Rows from block 4, named by matrix and row number. Rows with one number belong to one attention dimension. Each number is 500 + 50 x the weight over its row's rms, rounded and kept within 0 to 999. All counts start at 0. Numbers have three digits each. After the name is the row's rms in percent of the matrix's.
# q: attention query, key and value (stacked) (model.blocks.4.attn.qkv.weight, 1152x384, the q third), inputs 231-307
# k: attention query, key and value (stacked) (model.blocks.4.attn.qkv.weight, 1152x384, the k third), inputs 231-307
q.132 126:394429452475419415487468487530515470489401496550455579474544496460481528413439488399538490421400638432439504559553465442455538498380533612391539477481569514406557505470511459512476582454527523461563455532480484496513413569595465507
q.133 136:489515560578460478404461527488511493507492493475439559441544596464522481562505542501486497404515382482466475467515563466516464490503440397586469418501464527459405492500470501507495570514472487497451546611538535597504456441496525445
q.134 133:621520511530482513435498528529358556466469598495530442472424553409413484467524414495419394473432451519531544532420556488427513519490697511496372462505517484430412429433549508506548485533471502553531526534524507479482482487480496570
q.135 131:602552466467546402544436539519500472496441523579470542516492520474512508497589510513546507421597484482387536425388565553456472461582571494537533543489565509425462557533478559511504472480492435496622509532503458518535475569469511521
q.136 137:579430473598606551438512508568515517418468507467632468585539586449505462530548382408511447337515493436598516393448476541448487502586451577434489507475490580546541509495480427423534540513485504492526516527531442504524532516459452473
q.137 133:502513494564555538531452494511445530586450446453505448499394465410528507614477548499459541463491501484463424338484592476534420464482434516496438534467420452530472473492506546534468478443479434515499535521554563478511554588519502530
q.138 133:475512627497523493584513508528492522492521486501496511447397512590567517495479497528509526475574556468462490496420562452507506525420512612618448487473496394501480552553515418580472444580519551494452467436507571527451485481536582522
q.139 125:399559550473474517395454462512557437453426462523503549447516435437567554525442454466488607443568540463543510509452502503452482580494521516547539434466468440491505463497483555397489416586467479524412478451480504547523557507452537546
q.140 125:437559553516501552623500448547503522515497627447563510559500491523479431525492458524515524505547454487473531494512457572492521506478595462458557566472488437582456484477482521513480490567584555515452476478500515526432520576554531484
q.141 131:534499591566503551462451498447506517566534561388488427502582535547474466573497493549510487589481434491440482480478430582462508653506469476453521501549541537511496593458549551564437533461430566540427519441551548540524512497535502473
q.142 129:493533441519530635508506502566491505506540377521520626562521428485517529450606529512510514616397585434494537468494481492476504456476546425524522468504582517422538478530535502557525444473443458489504510359446472515510554484466462516
q.143 122:481476515485497460550491437510529445534520557547546470446499465477515482529461556463457535507445538516396478504491545502518536484490685526631542618442479533605509512465509456534483505471479522460534439408504577502497486581401521512
q.144 127:622417494565516472487483474506500502517534520498452570536515519472540490450512346473569490514479554509460565505520493528427443427431540550569469496516435542551521517540495550456412530488390505453453474615517612476510538502520455562
q.145 126:407493621586505533497544513546448553446548496508425498506542485505508428446423550393545490518504545488541463459490591547473480533411478471505526564433569514434442493526524451481548458491544494522466564520505513540563531515469475566
q.146 130:405491572491455507553495487548513382613387524528453438641490595475456428524420463400502519495440556614525566483453499477543509506551562472463414579496475497533493559478466484428579440480522576584508568566477595593532489460526544506
q.147 127:493520564387482539450474484475499484571569391467407464505478536517463501622510510545544478476492513530501500457431452479499604477512489466503495458491541503570568562618549519524371506536470505506615611574455449490449587503515429499
q.148 133:400470470558566531509511494507533518432457612547521535598521458543502417481471494378489510576498539520542517523586443474530581548484464509570500493509521485542593557569538567478472456373541510461528513498466569447510503517496464539
q.149 126:390430480537558504551451481456520386546508536524496480461528458502538567492505424546476491523409486528591577518476412418501567499504480488517570530536514495460518539467546518468608532471506588435501517518512419414447457573462473497
q.150 134:560467421547469575530518511440512502522509606504522466496435490500534493491556476512458440566453491466521504554521520414474513456511491514516534398448570506535404402485537520562458508543485487551542554620530445570485522520521433515
q.151 130:450408481471494513511556503556533517532465474478474542487464497433482515537589497540441512566431468426532445478438591493501476417603497518487493519519562480502433543517518488463516527469509469501445563461501494484435517277613380513
q.152 129:511559593476493508487525500440511637452551463473436509558470614489488584488520499468505476495479477554481554351545515510535490556505385512535488484465521457420468473553502552501525439476485605519427462502511534467535508433456471537
q.153 134:475563543482481551502543401508515527531430426457469483479521581497494503541492514461479564553466537496445517454528481516519491481659497584513410490572521439484419562473549542413526467575526529506445413476543462440536485486512435448
q.154 132:479557535501456499492472485549576508472393538490550548480452451496517444567476478544508461548550486421465431553515564461624379472503585424632506466518586535612367433464601495483511549458514539410406443519527513601481495498536582448
q.155 137:492436521533500492454513596525501383449558425478595530429518393443408566551416485483528525510519546509467470524450501539471527568546476364569528496409574471439436479509421546534554468525430433562580509484527440633489589414496522507
q.156 124:540518460445486531429525581506552478474545472544540499597425394440476513406458520462517454488411532513518554492450480526457492433484498480519445453549461544458502487581525483513520449570566499592449469642547535543526522423508462431
q.157 135:486521488518558488520536555489550458480470506470538499524451514461507546557499535445465481495511414468550341579548535506501492484524528476574481482637479399457558390493512454517559451544433524466465414457494429479448490485467637486
q.158 135:481507532514547454537491399535563528448482490552422543407555496490514620469484628621520509526521479410495377520541448519462529511510559618476526474407511509578474493449457512540496520484504550410437504500551499487500548543496547436
q.159 129:620439547485628611379473462537512488459455540479508506572446546518464445556406465422622443558445489482498463445519461527542508450625525496479543462482478528522479548535471434504468496465473527465440469472544457505480516643526587538
q.160 129:549530526570433467512533460483562524499538452434499503561465567514564509452529480538497438461441580490427456477405542472467426563488460504506470639520507554463417461585457510514518498610484543483589564531443421599475570397529464452
q.161 132:543488493551488551528473439543566502437539586515515430542547502469538453536517571460541515496548424453563577423465475494508494419462517482461384498528530557537582518470586574474388586544474551495458576515553543526490469476463456567
q.162 141:511509479464547447503430481542513480512561483554481516534643615478560393560435486467494483484443427525463426522482467467572468540585410452471409576499480488526537549533554510553457461554495530463533511503477505382458599513472497506
q.163 133:529539538479499491462511472477544519530484483468523374501499458474529452444480498501539600503554414468502542445509486449511508469486467555439537538456462524531522502436505468462481501591513391529574518486528576443571525514479432458
q.164 130:443559465463541503460477532489562506432561596618519515476457452547480573524457456474448506542510536530454517474456545544437396583473432479445514537467390478579574525572564482538515419482459519494480476348457479523516417543482478537
q.165 130:527513524533413554508441428603552452538447465592457477553464501500468439429461417516419511415462393509475521422452609473499471498531530486523546501499603476446450547512601447545556432459529461432441484528479522494508538574490633484
q.166 120:483539521521588436543484459467423555529543577470543477499552383443508506456508544490526477505434431549468493490516495489557589543523519475475481506523493497457471410497622608403506452528465474477521445468485503504432430566487521529
q.167 121:493451434560469497527564511569507507512466537552417512519500519615450567451503484529494524435510513499490478359431536419429602533476538558387600421450553570588572553452572421486553471547469520496398454500521489514556490586532430455
q.168 137:498523474550510520549517489463489554529491510516488431467536496496505494509504418528453521473477551472557450382473528494531517480520583432570547564509450470442491530494485494410521566447525408537424419493504442531509549599558440449
q.169 129:574559537503521582541419568594609542495434489534485542530454463490410458497497492468564367549545513545538545438430432544480505526564610464448529540458529460503489518500559497411539409450446448612535461497502500480494533604537488560
q.170 141:527431499533543505519484506428497585512462581536452523463437528544560545498481553519508510618483562480465519500571543526490424532523504522532476529527518517465464443479499610537394457476411472490582517430560506516520581411520504473
q.171 125:463584483543488511455568545453507487526488477506455475529367435533524596470555462572427468530555452628507490433550562418477543498463535586513416398510540577516513425474479469480458459518514562556435473486454583458423571560475493506
q.172 134:549559567564546527468533460490490545518482494571417462572528418475530463471508382488514455558470426448459522485447456425482453464548650529539513556517465517595464458423485515584533484552525488541455481565457523519504498449434468545
q.173 131:378471538463576492508483522508522446457535500468491481500539449495515569448479480475402507515482460516512571569499460498577488561511420455547442413524464445521604521499556430510441533485554539555527503452536541610437570463589398521
q.174 127:338496480535558544451581509507430447505594582560478493423457537441379476512466458485545522511579490505525500493446570535518560502551542572448619454504426506588411435578438534520424492553454576481590444538547481500508476485507502472
q.175 136:544559512471549477468515466512521427568433533447587511472545504514568503506466506512542517630508474553446615628498439448517580561491422494461544503477447504467498496503611518490474499560478550491469566500547454505527459505478491509
q.176 129:516544483401477462470402457444523584475413459541565497490463533560480530515509539489491506471597504538455402428490468541461508436593541561516482536479461443469549498439542543568479566533509563439563538408550457535499417509436565491
q.177 131:534554568476534414433401581455470586453539463500640454440504556535475479586360463465477548487450392446472542465630537540462498490471481503494466503540584522500444549478490517517494397488512481457462508566442499508586513437548558579
q.178 125:480478500528516499587482507512489474533542484426589533516449418505518462466518599520582480474545468467521505528464491479510478525578502487489425469371452462544470417479556471524512483505506439457513522552449579528539504409458490474
q.179 135:393532475451495563525443577532515586514507509545504479504528423486593501521455518521470401609553522539464505477627483470527535448438396474541493426495530507456405452548492538539523461415549521467550580518462494461509536531399550483
q.180 132:471497520547481494568561592476537463509473447467553439484566441488493579401464353544411494413378534545564542530467530555511521499466596527457563462526511490544607501465469595565498512515528492510459472485451399374505511569438564439
q.181 127:530599493533446493511488391550501579428520564548627383526398542479522475520507520424467472456598511432459479481512432489473452553552627445447454583506551474511516508600514519461469533518503517603540477447460492524525461407528495522
q.182 127:487499498494485568521557546553529511468619447488515509454368533466433460476473454529493442360382521538472422468429468452450539590457488545480497543511451512460497563526475389487550466531391553458571560454515524464487416481548449486
q.183 119:460526489574525442469495506524434525487546507470469400503536490469490478466530503483442565479517529557448432556433543611575444519537530464486432489471541470499574513505503484490479444503449507500458475452426476499504575589494503422
q.184 129:528499453489502429568519496459521485450524518464505468461546542572481566486480407458468459409466535495484551500590492483473551508400464573561536331536487507595484505519510492562529634561541520546476488506463569503432503559479455484
q.185 125:579528464553610459475506481518509634448402444593520475572568524531583564477447527508465467532430405403462498535426402444526561483549452494480487419460462446485419510540493504486575605452501476528577490473425561461516486527392562553
q.186 127:474477484408549482462414482549599587520497525502553439514450552559490501499528481499460414550428483585464507502509539564441597458561517502446465476514545509486530450541438490535365417445485448572449456581530512458499519496508446482
q.187 127:616462511491482428584471451500523581567521466575524431455461523561491520540571469470412484555552556482493510539579483501469474520423570513581493558608524472490473505542429367490528580534493531419596360414565397617543492515380473483
q.188 124:388532535544458562577457497526526501362411481497528507419452490556527496391468535461518460450462586468404502469476485566446439477538585540408589587440439543546418546481472527473561504475506534407503528501561547400532427512545418493
q.189 121:531487514503450462527460512427575568443528541473560433499377535511517393526519503514601525505529463482489497521523515409452401459482613442562434581493533526508354470484509438427524512505485395456476553434530448470538561496503555411
q.190 128:453528489499552472545487508524501412482515530412523470455432521478481456486552480567529477499525453496475514471493480598577617509443716447531537516459433469491586486542539566497492556439556479431489547466478570503597456527526544471
q.191 128:470500521496503534472521471560569494471410530464446536474569515506454520429414540512553514470452573489575497576600398577563426479546476549520549553545487479559427471486555559507464464522523489472564468464497464520424481503578513477
q.208 134:493467460574501532553479466521529484539458459492538494500519501545507442587583491533566457454477544453428443490542472452481599458455504439557576405613479508568552491583524430570521529437416457490510420522523461486465456441526461499
q.209 135:468450483496555428495451490530461456401624535444460476522480558504500501537606472536511510480474559552510537495443566619529433497393540517502483472411503494492450489510544581520390584511557544447483551507519379512552557441522487564
q.210 130:541450510454533488631478512506493459565503533499498430488622428541511481530467447450480533408577519553571448513442542615500523551471412400463490553483514597497465553434484428504441505490520463477485350521507434465508482485373578480
q.211 129:524406511540464559535488420549468450484505437485468368439530646552520585472512512455480455557433501541516400508519487560505557453545459534537516431559543471531538466538505549576534487462426498490498417472543467534496479501539522568
q.212 131:526425523414487456456564444425498469546460462459540472438476498529490486492482526482450551541498412430525597502508515562493522474469539509445471494515461493495416436623395531523497479480521579486491544562482524480497440547513477396
q.213 140:449541477590515441499525534550496495502530520476473509441527472509536562498494530460526509455524564483570434542472528540466565480448428457506550607400512561554560534438518513426510416504501538567563578540567485491447514539603585485
q.214 129:529443545488547526460487491514520604568559510484525519507451438498520517630602452447518509487512460525513539495500476533467503507433506441416440492405587525534337446448574484425430528396513546511531539399452505530508447452539548448
q.215 133:550610452464555503512501494439540462411480510543552533530560428484479522410511517491488486493466530473483599608489476446472545504534461497553400436568460537614614479514457541455478496429591423479423417557439336475476511461561506420
q.216 132:506516523417436413563449455499470477547558535438557450467551447465542493508502457439557476561491554511460477599530474502592518534460528491563479622487514561520554487535482445501514476480472516543534574582522441611620512504505488502
q.217 140:540527484517565600557492496490480522469459455596545405479592373516513501458602538603494551395539439534467496535509537344516497443550545597466511454554460537523442455554518448519523601550526456568400473501484480377432520542511497470
q.218 140:532472441492533456489460490446493505390472495517446541541652477532511573509463467552481468475444471436524452504536497476462500516485569551510472383482403514464468471518447583496462452487516490580455477487495507492475448503429472418
q.219 131:466480488502462582445502519508502602524524585466477468468461508569441458565481442511542472494484542490496533489575556513492543528543463484464496414489603473466399489451474375498485534604496537549520499499511581525513462531460519515
q.220 132:550549504434505529460424544442524496521472446485461570486585511477527516543552470492485517537446500525509523452435371393528477546545553589453559517484490420524446502588517413482563516538511443564480474459452411524518526410547492508
q.221 135:558517499443594460459514462588496443487505544535537441484486536442513457529450520488401494582383474505452561552553484542523509464463548612508504491490523470445526548513471462511362503578569410479507522524559503502502446538461527419
q.222 135:439470470357456470612441491493458450488465466599583545541541545476506485442547525501477557462442543525438472481487570493549526511507492650521512506487563558532536430537483528474542572441471502463561563515427414354494461499450549545
q.223 140:469578556473541650551480456492490526443512507498500480487594532502395509383451536552491541557485478549484447478395436566536480498466554585520567546547491570555549484486476480431523389421473540393433415571474594527563484407506506551
q.224 047:478432494571454389465459504499507503490462573544402662577426612531461422502520491510513523469485413569461414539542496533541414494466454479469499442622487509488445505490518568494460429533497515509464504501456557462517477514443486528
q.225 038:481478421500501398461347466538510432481473543563510612508467627536478483550459539563535525469436437567490415516500482570485457498526487517509494435558439507491500472518590526541427465598485508500525498429429516555576550535425459537
q.226 026:491359557558485523580619571481497626552420435457429502541492488586495458472573462474501483583504419504452521489482460417526513545451447470435493586572447574521499589537430558507600502414505523554498471490496496500537508454579529450
q.227 046:514572525492579581474518464530504453547477460503558461460599396412508570447509502450473499427433509455511562487394491535496474532510571610531508568448498447483500493517524548519481555495532474554535483489442548536529525530446483443
q.228 026:497355520562479481619591562446515637514468473485476487536436476588485484494556474469508523590571438551477500477492497437512512542478451453425490557528453558541547544494442496486631526425496528519442489504560459504531527476550529513
q.229 040:468430562549448474515586548479505574506464528493374578581433557551493389456578450486486492524570480535462466532579496466543446471431464439450501483610527511484413541487434533450514454450491500488443486553532523408469427448526516490
q.230 078:527520493433480572554526518460491549482567458454592333450512432537530531554479512505496471581577610456520554469527519449453591477535512435505493520397526522538576492480459377478559551465488479445505511491617396520452493467592524504
k.132 131:417528439373550495467481467433533528555491516478507494495476472499484482545519552461483606426466583551502447499453515474457527449405573475445598453448523488378487556576493490492420497442504561514511453503415568576505574573468430537
k.133 141:482586514500485492494427454439542523429582482588456597582506537487460528528443490465472445497499591520422514533379471601625502506583490473539591474510510521469480520406533518472456428463529499513533476387455459466471469469499589577
k.134 143:552498441514507482473483524607471445520439421523395449449370507463418498525557476532429404499481582569450495482516525423504603608527539456527535479456545570497537431477549485493568391533466423522469565538504525506531447500502488421
k.135 128:456480477508494451488460467463594428431537493426516444501519506514549543572410441506557511500523418463517441539484518503488597524390485531522497491540569454521481555496509533536614564480486506550415485544519502438525561510426485621
k.136 141:526457481512461493544494567459429529510603542491479542471430490438476526582544529537485430491417482433446507434516436523476504523490435535523445458509531534497641458526656426563509334490548514433549492521489483553462521459549565531
k.137 130:474514544519452524458536464462510545438475536506458442418511469557528507582439530468542509457529401501507500580503460452517469559557395538544587552593455595498522465437507453502489474568517464553553458412511514452445535486528477447
k.138 135:428423472516500463473461430608520540517480429382557527515465546464397521466539516531519525503619417562469572484522558551510506472406377583426455469416437423603552529553595424568474582562470501558459575480525535451483510484491422472
k.139 133:582402519547483506510471419538547486518556594485543553468504492497432498552409489488498509580544561416502503464505513416508465445548503497526504499380429514486521528552508513460523505471612539529529586360536487480509409507505490552
k.140 125:487568454525567586551533510552531486533531417557420490538486451459548560453458634562433491536455542479391590429596520491489503532496497441529379493465433506411530580485477521468519461490503556568504461530480507443524546445478546483
k.141 131:571466545453422434572479460543551474535444498537492478473541555466534498452467429493531503518618589512494543533549505520470432492500555492496514455485519469442655533490493502560513532460579522577511471430527470425532487583469422518
k.142 124:533479484500453446507458541532477435460497605525488527487503546535502381499471493495583510490470517525524493495495536463445547536541609576488511602492439515540430529548501449542469519511493611563518462441489486480480460542500427475
k.143 125:413495580439445391431497475460557564570501477552521536484477458471525453447535381512507510467521392533513514570609495485476502442557413539541477545548439553472513540573583465570569593560524443488545438516484557521506578593393540479
k.144 124:615465500480477529565441540368512608509480538594482400457599516579460497534467562499490564473526499414514472600514517376477455547539578426453402630451518594504464490562454497482451571563525537540600508496534529533443418514468483452
k.145 126:443506500487492498418482532462471468580551573528517409560478449534478446538552447536509455454573489476412486493485499438466520513506450616533518506587515422472478450540541441502471442435475571501542491520506590464554559507483573512
k.146 124:532559501497480500464560515441543472513572481525457575487486466497511444402585590532577465433436496499475533530590540525414562504590523424487513639554471590455375487525462442573525536540585605433520557428488425507522485536564491523
k.147 131:554600455529505489535467554466499511494547451432498518464450540508544475570513507425469457413408470530526557435541515536496552526483546449424404450590502427523549446492472601550493476507391593459542526439587361468466461537596495421
k.148 131:561435508441520432415550453477429485487489547471464542505515474483539520477496449508474548525548515524531436528598502479553520522524541482435480495380505418530520375463518535498482429504521493535556460582496521551529408549385531500
k.149 121:580488540475511583386408485493506574567470521404463391505463438545487508526468564474515609540491603452438534528459487505463502538524420379517387470417547612529504562508445568553480510480440502475621483506467556466529534625563526431
k.150 128:554482436506461491444501536530546497475553606373467542436561461511594512514510514475536517557563558499574561412448397478524545537424473552524470446524519458567491442528477473564462480551470516406442489555566573486464492460435526497
k.151 130:554506487477604406597480460416486516444425445590436421571469518560491567436452494510489487433518545533569501538622467423517456523480532539468407587493459479446471572537477490471417426546444446531521473469500591525525488467488494439
k.152 137:471396404458473426565444477530546537494523587405569464529437390494472486538532405491499495561490525551511511460449535440496528574465477495415586497487539438453551572502506321512539440561409402528470542588423515485550539455556466483
k.153 129:411348462523540434498444509509466549486655468541483393459526466476463458557478589493453446392565472482526523464567502509486527471483523485416479488491487632564500535608528510451493442569493460596528496500537528540510541567548473488
k.154 133:481450565414450486476486607440543443505527493524582568574574420439528494374499487464533453469498589491467502530528547511476505491541439597572415544441450584578555486485562482540528496535588415523478493590544485505514490517508528423
k.155 136:502558532544505522548499483501445446473389458509534530483512504401460454496522528481524482594539422528509487480439557541488512544402397528500576493501485465456594524524492557568493520448576641525412579433600528410486545565458511497
k.156 129:547470431587469565465518501511557432563498502430459460539551608475507420591456555582480518494451521459446473524575533424482480535417444410491493463549489487480484421603444602468565700529464581445488509555513532517454417462589527592
k.157 125:492474468490560618516496415448532491537452475413541446484494468530575479470440401506525560468506525602528480533529478582605545536452494487533490480571481570519548568454492561477433454480510412563409538526468405542538612498419418469
k.158 128:599386489565593557441576468444435473451513502470546450484631491489450578445493507519441521452471417526526510455431468526539549603457475506510486444467459531494612526483586466481537505490502471544396484575480475528413561417490579564
k.159 138:469523494408391568458496495457484463474478466500553485458520590489521409470542549504390584490513479500447503438526484507460546539521503478502447485488427585597457570515509421485515460461520389502461538476499483482475561588531534546
k.160 132:488689472553524485468496499508451529492506442538515449521492424504484372470579489501537530486471507516463534530497536539522466442437537494417540524421388485450536554470536528455529445343527462466548510493481451450540526549553527493
k.161 124:545443511521489533420580522593451474421487460465570493483442545458411469539541461538532448432512471556471438512499475411507571454485527474454465465582517515577467472499444503535478504564516532495452515537517473455487500517511471486
k.162 148:470485590563474504466370496497488496540559475559484439492385454501420553479544530447484499408503541571459587531461561514487508586432563535531533551616485454482521510550473568443533466545484443477439597490500550400541513423508444562
k.163 133:484489538543503507538524529506475529451480462532458507427536461541439467474441451478511520406488448460493525514477476498433514605540548506563521518526468592560597528465549477468518483578475543464429530466490478586515503467451505431
k.164 131:385558538469588507543495520520539586502502479486548524547411478476481516440444428538474518507509554441450481360534505540433543522428543479566458507468458449383494516611511515486581550499481482515546514509476444401515517459512459493
k.165 132:495504516540482560525487517494523450506434518619566412482465526456436515509529543482405549441601505435457505536461534631583560489517545472516507469481516474537470498406407438533590429504559636492539428591425479502497452468564535540
k.166 128:501454498584523473553484444495540501419495479401470481558431561442463423552412524503474522480477514558523445448440491571457496524498464537507566462518551567558475508585512620567564451433523543530490534511473417500499443501492580503
k.167 125:476525523444440538528535486450523623479471440488557470443508472452518416412501536495549526463503512448534401527420494495517511499489448574413583477535553508468469523519548473616535484585560492531523542530487456518452450484525549496
k.168 136:522500390587501514472460475438398467514484452544518470474413536491498464498495490451611459486456486415517461586526461472502469549453526533530423536473501475476425515482481473519498430511516537545560428471496390544455565393597473504
k.169 137:617451472448497495504489454354557532578545481528436514468562526526501514463510511492422484450510516442554515477436524450545526513453441545507502504532450432570572462556548527513493507388553460488533471547512452518551623512527490453
k.170 136:526471595440505366522511490455490521497440410526589440511542561592513506465461456534519449419381459541507515523459600469498473492418410489454606464519422480495518475486518486450479517518503405422456476539450496563433483538464511523
k.171 122:559499461426494428488526509479494573489420488493489463460489410515564505512478639474512470449510435490567571459460529438569541500574425633445494496459549506463556450519540395552480573548469561512595512588514536464494347443459586486
k.172 131:485547501557450521536508539465469522524449439533533554442479518556524534432498574583550494531421396496500476528441480543494460497444442510466513511484475511451532498393430443387407538532543454539513523560506586475410480444508544575
k.173 136:496471510519511419492560522501530522534582516484518556561426428490483421556381453373540475543527571558547614428436473536479527490498497486553545472494501513441442467428563447459546577457489379451411490508472518514459542523491579514
k.174 121:491470533538488423590543500504472579452369438450461482528450540499502513419554422463455516520498484509497510506516545477516462409399529438542521523484518597476519507529457474465445594608455557489456488511551545511544517528491531494
k.175 134:459522519590498447544520456527520573505525509601513463400441446480459505576511524475572487555541528549483494518517472409432495485497413507521544473474421554422472541539457452457468377482493470477542432556505589604532514494497524428
k.176 131:362533491474484563569483523506574518486615532480444496499556563523464533402418640542460477489483504535570436502530461524526428521430609593491517492412617493499456531615544391350537476526432537564448471530512518497524557560588488565
k.177 130:439516514578515471468528432412466454470532611472466555388476558494607521417483478396443498500532534487448414485453489532530526453598556431544463531464542431509437415468501445463541521506512502510420437464450522586477554429470509486
k.178 123:415517500469380546504521441529488544472504418478600449492537406548452486589541469544563474515528517455545505446525453412560455545492443518497580548489537477549494472430561572530516570426463496529431511510497397535612428507516499507
k.179 132:469421518420520522523475484440462533475506443475477565440537483470498508581525484423479511555600485530404399466434452415475572518494563534406543536509557543565499533502449523577610487538469414508460499415511472495492459493501395511
k.180 133:599438539513453494511477552455489556564493500534574500525540452540510508477497500497448546423503516401471497585497477631531507530564380474416523469409409536546529511513472522471517581534568520578471434378491492480435511476538392476
k.181 117:484532517505426534477511536525544436442494478448436484487485547522503515397508531473491512463472560520520516527427537412463528490484592428485532511474495512564469484546493585542434440518550471559478499509417488400463551519473477498
k.182 126:465469496465518451485522506445561575438567573477525458496507469488492551546509429471503442493471630555503503598471484489455568566572606503462442545458542549497405513547540529485553524537563469464580471445472396449456550634495504544
k.183 123:471482495535438508449527435479408530500568539539492468445446433506469387479454508498391530529486481537487525457543487531504513483541438493546488522549530477532446472531504433490520541535427499485505526523539565443524541491478558525
k.184 127:508570483516551475524504554506505493528486491498504518467491448525443514568478497450577502461529533418551442480492417508402510431541509545516502515520479539454623474624515495446534554498475421535680568456482485546476434478436499515
k.185 124:468453488438550416452528466531444487453499513538494514539527617431496580525439505503456528440432628527464460434500500520463489575515517517436567514485399618537431510573364479427530444400452545481532471518450543445506570464551498478
k.186 128:501555498540469390539478454478601556539560488497536562403496466454567559411542542516507477494484521545503411499504534481438491536565445480570478511449499437542445517564444558519483448454514499533491605483474492481446549524423497542
k.187 128:579478420436469418486478518497553411502500502523487519487509475585539516503557410538549485530480518467519446496455458453465487521520477493555492538598447427462587508510512441505611427476522523527458401444473487508522410454529419458
k.188 126:430391541583492542503483463509460557486465498465505503450473490572484493519561439499460408540539509531566521467410563521475593497550438502495507687459543479533452526464464497464530501452460445457527467564501461584586495563508410465
k.189 122:421480509414441467492431507450609552399509570449509448516612581532498562511461489513526491461535508569485487589556589537483498555538470512510476585516482485573485481472448501456451498493595511501492459487548479355506526527496507536
k.190 132:473485520450492483470428472464471517437475541589531453491563436539519487497510476502566521474622470539566478435439513471484576555577494560495589515562464467477503517538465527554552541445463447569560565507561526484559427533569499530
k.191 127:500463449445616657519517562409489521458415474457493482524493514460550604536432557570516532572454487534523560523475457555498463411491521609463503529523519581441606597432523552513501420510506448458559507616470505515465519550482545548
k.208 130:444535453539485446539455584465527487518428454476533604482551654544424579468500501473513504459545513559540532519425482555496527619496528521507496510504580485448535495485536472452429506531503516497572600491576507453579547510494419523
k.209 126:553599486428477581366539445489562440470483501514512542596480448514597518476528441525546411583509613505540533451545539380530488481486427460526512542562528494561461448472456435531546456496467543503545400514469510475474501481550590553
k.210 127:503451510410500555521531522520453482497506457480491513532471467527528489516484482535446507554453467552496520510451487503539572493521534473516443480479468556490545505505516479410530497540445411559509499510464537490505494538452451458
k.211 131:571493543422431581424517552468556492459584468555552503505465430554470477595594424514482431480504456558437419499496495527565520548553540488485458570434517433461494543536582438503535490536498500520420492518493509445503507541467592545
k.212 131:588504542534461515483543518462440603565580459517469533460461523494509496542502462584522442486490488480477439516430510508535559474419551479478432537509456457524551401471535424515566488526484501576513494436505500516529501447494485509
k.213 145:298475517518504570517440446511473496533485568522477505452407406519533537494471510538531494480520452515485597563467451478482533552507447510436507492532434488583442471560473490437498488518481484537545538457514561601509529474502509564
k.214 132:509487453545493537539440474511541505440486531466525430498497377508570536435432501527582450548524553505434505508451456539526428499570537497528474581448495537547519583496472504415494539543580464451602512508524387467529422519498453565
k.215 138:464494513449528548539475602482471502580414524503477560499596585497553506494386547459507545554520549463495456483484480447411483617493514433471493569436470548504525547474516513516500442496536503466490510530498590627535430442552500528
k.216 132:457467483439548483450468532503452423457436514562555463578612520501490578563503516536540496564471550431544483562525512438541508476474452567473538507568478542443493388504485432484511491588559470438470613597483517483505398473458557489
k.217 136:523401476458466538487529510497470519578420504474565543535459512488499513442509547378483595556441423461429527523498589626500533539542467472480452510520524519536515517525428522487467474453569540443488492470509557478480382428397402619
k.218 135:529494598528516553481475539497494400542553399487593499513463480522526541545535573557526560390575475497538413442492541508497516480527453482506547505457460445488528455534590563409427539556517478478568510404515501568532516493678564476
k.219 131:442522472561521464541542557552484557493461481488567480505545520495406430481518483527488431592452514486499494482575373587503552474611560479492511479535461449448531507488398464535459512494455441473537488487499384468542407513475526535
k.220 125:527529396530476526418536398505579465425479487458467433542564530429570440470397446460527429584477519565470517597430465517528514501448480432478515590578527500512468448521453517489501406614442493533586475525503505518487468509469416453
k.221 135:548523484513469440532448552543547534490520532400396406524509398477464441513586514484477458445519545426539474495463471509528486618577499512547550511603433487517453457522525607542556584508506594473605545451485438536579442390506460505
k.222 128:487479556446484482499417518450605462497498617524500497510480515507450448564553498453455500523458635484509502449478443526579481539500528486539519480498484517471569451461450476471560381502500495527472414430492492531538499565456457448
k.223 143:497484474549506474474519515445448485533531580557500527486516389498496514510472494477589462406469393529543480513592500526497386371488463514487462501549545599467504576478504445525533472580470531471612539560450528444453502500436486385
k.224 052:601597542522465505534480373511581569516519473460502493368510553496503482547460487563395529445436485600428477418552490461520487448551496455601561489508507470502473543528497500457510530423459498414453522578534454516521474443526424532
k.225 037:539604446514448499526464338462511568587561453473448515402491571465520512550473512548443459522460496590422495463468515517516416528529553519549532544507513456497442527554530541500494581399434579448489526483508447564492438461459396473
k.226 031:639516493480547541589601504567513468430477564467553402449481461477413474528512516485456481446495484475527423477458408521500575375542530578474498473468571505516519531516389434456492505429532508426460495554546506500504537494530530487
k.227 050:478474479444502468438456644475440402535422541489515518508479490510551519477576456471552516513596566472546524533517561478464505571437474493520497562546382531527543447477468470533456416549490474562543535504493554496473483553454570537
k.228 030:599515501480551565564586496560538470439501523475543426457488485473384473529489522495466480444466483473562402476485425536480541357544517545453484461461595486530504547510415429441511510465529514395446508559535472513501552497552486482
k.229 043:599551592546501515545521426545588572430482502484533485431519499525475441538463474536425562445409496540486479464540449461541545393561442428558543473493513485487504548501466485427520521458509437427458486594542478463523502454563496520
k.230 079:387380463514544530499557557508457480442542510546490501670505416508452494466495533428584467542507481403554521576446465563497513513484529550366424469451579513488492499485547522531517520574562533568515459403464499463498556518523516449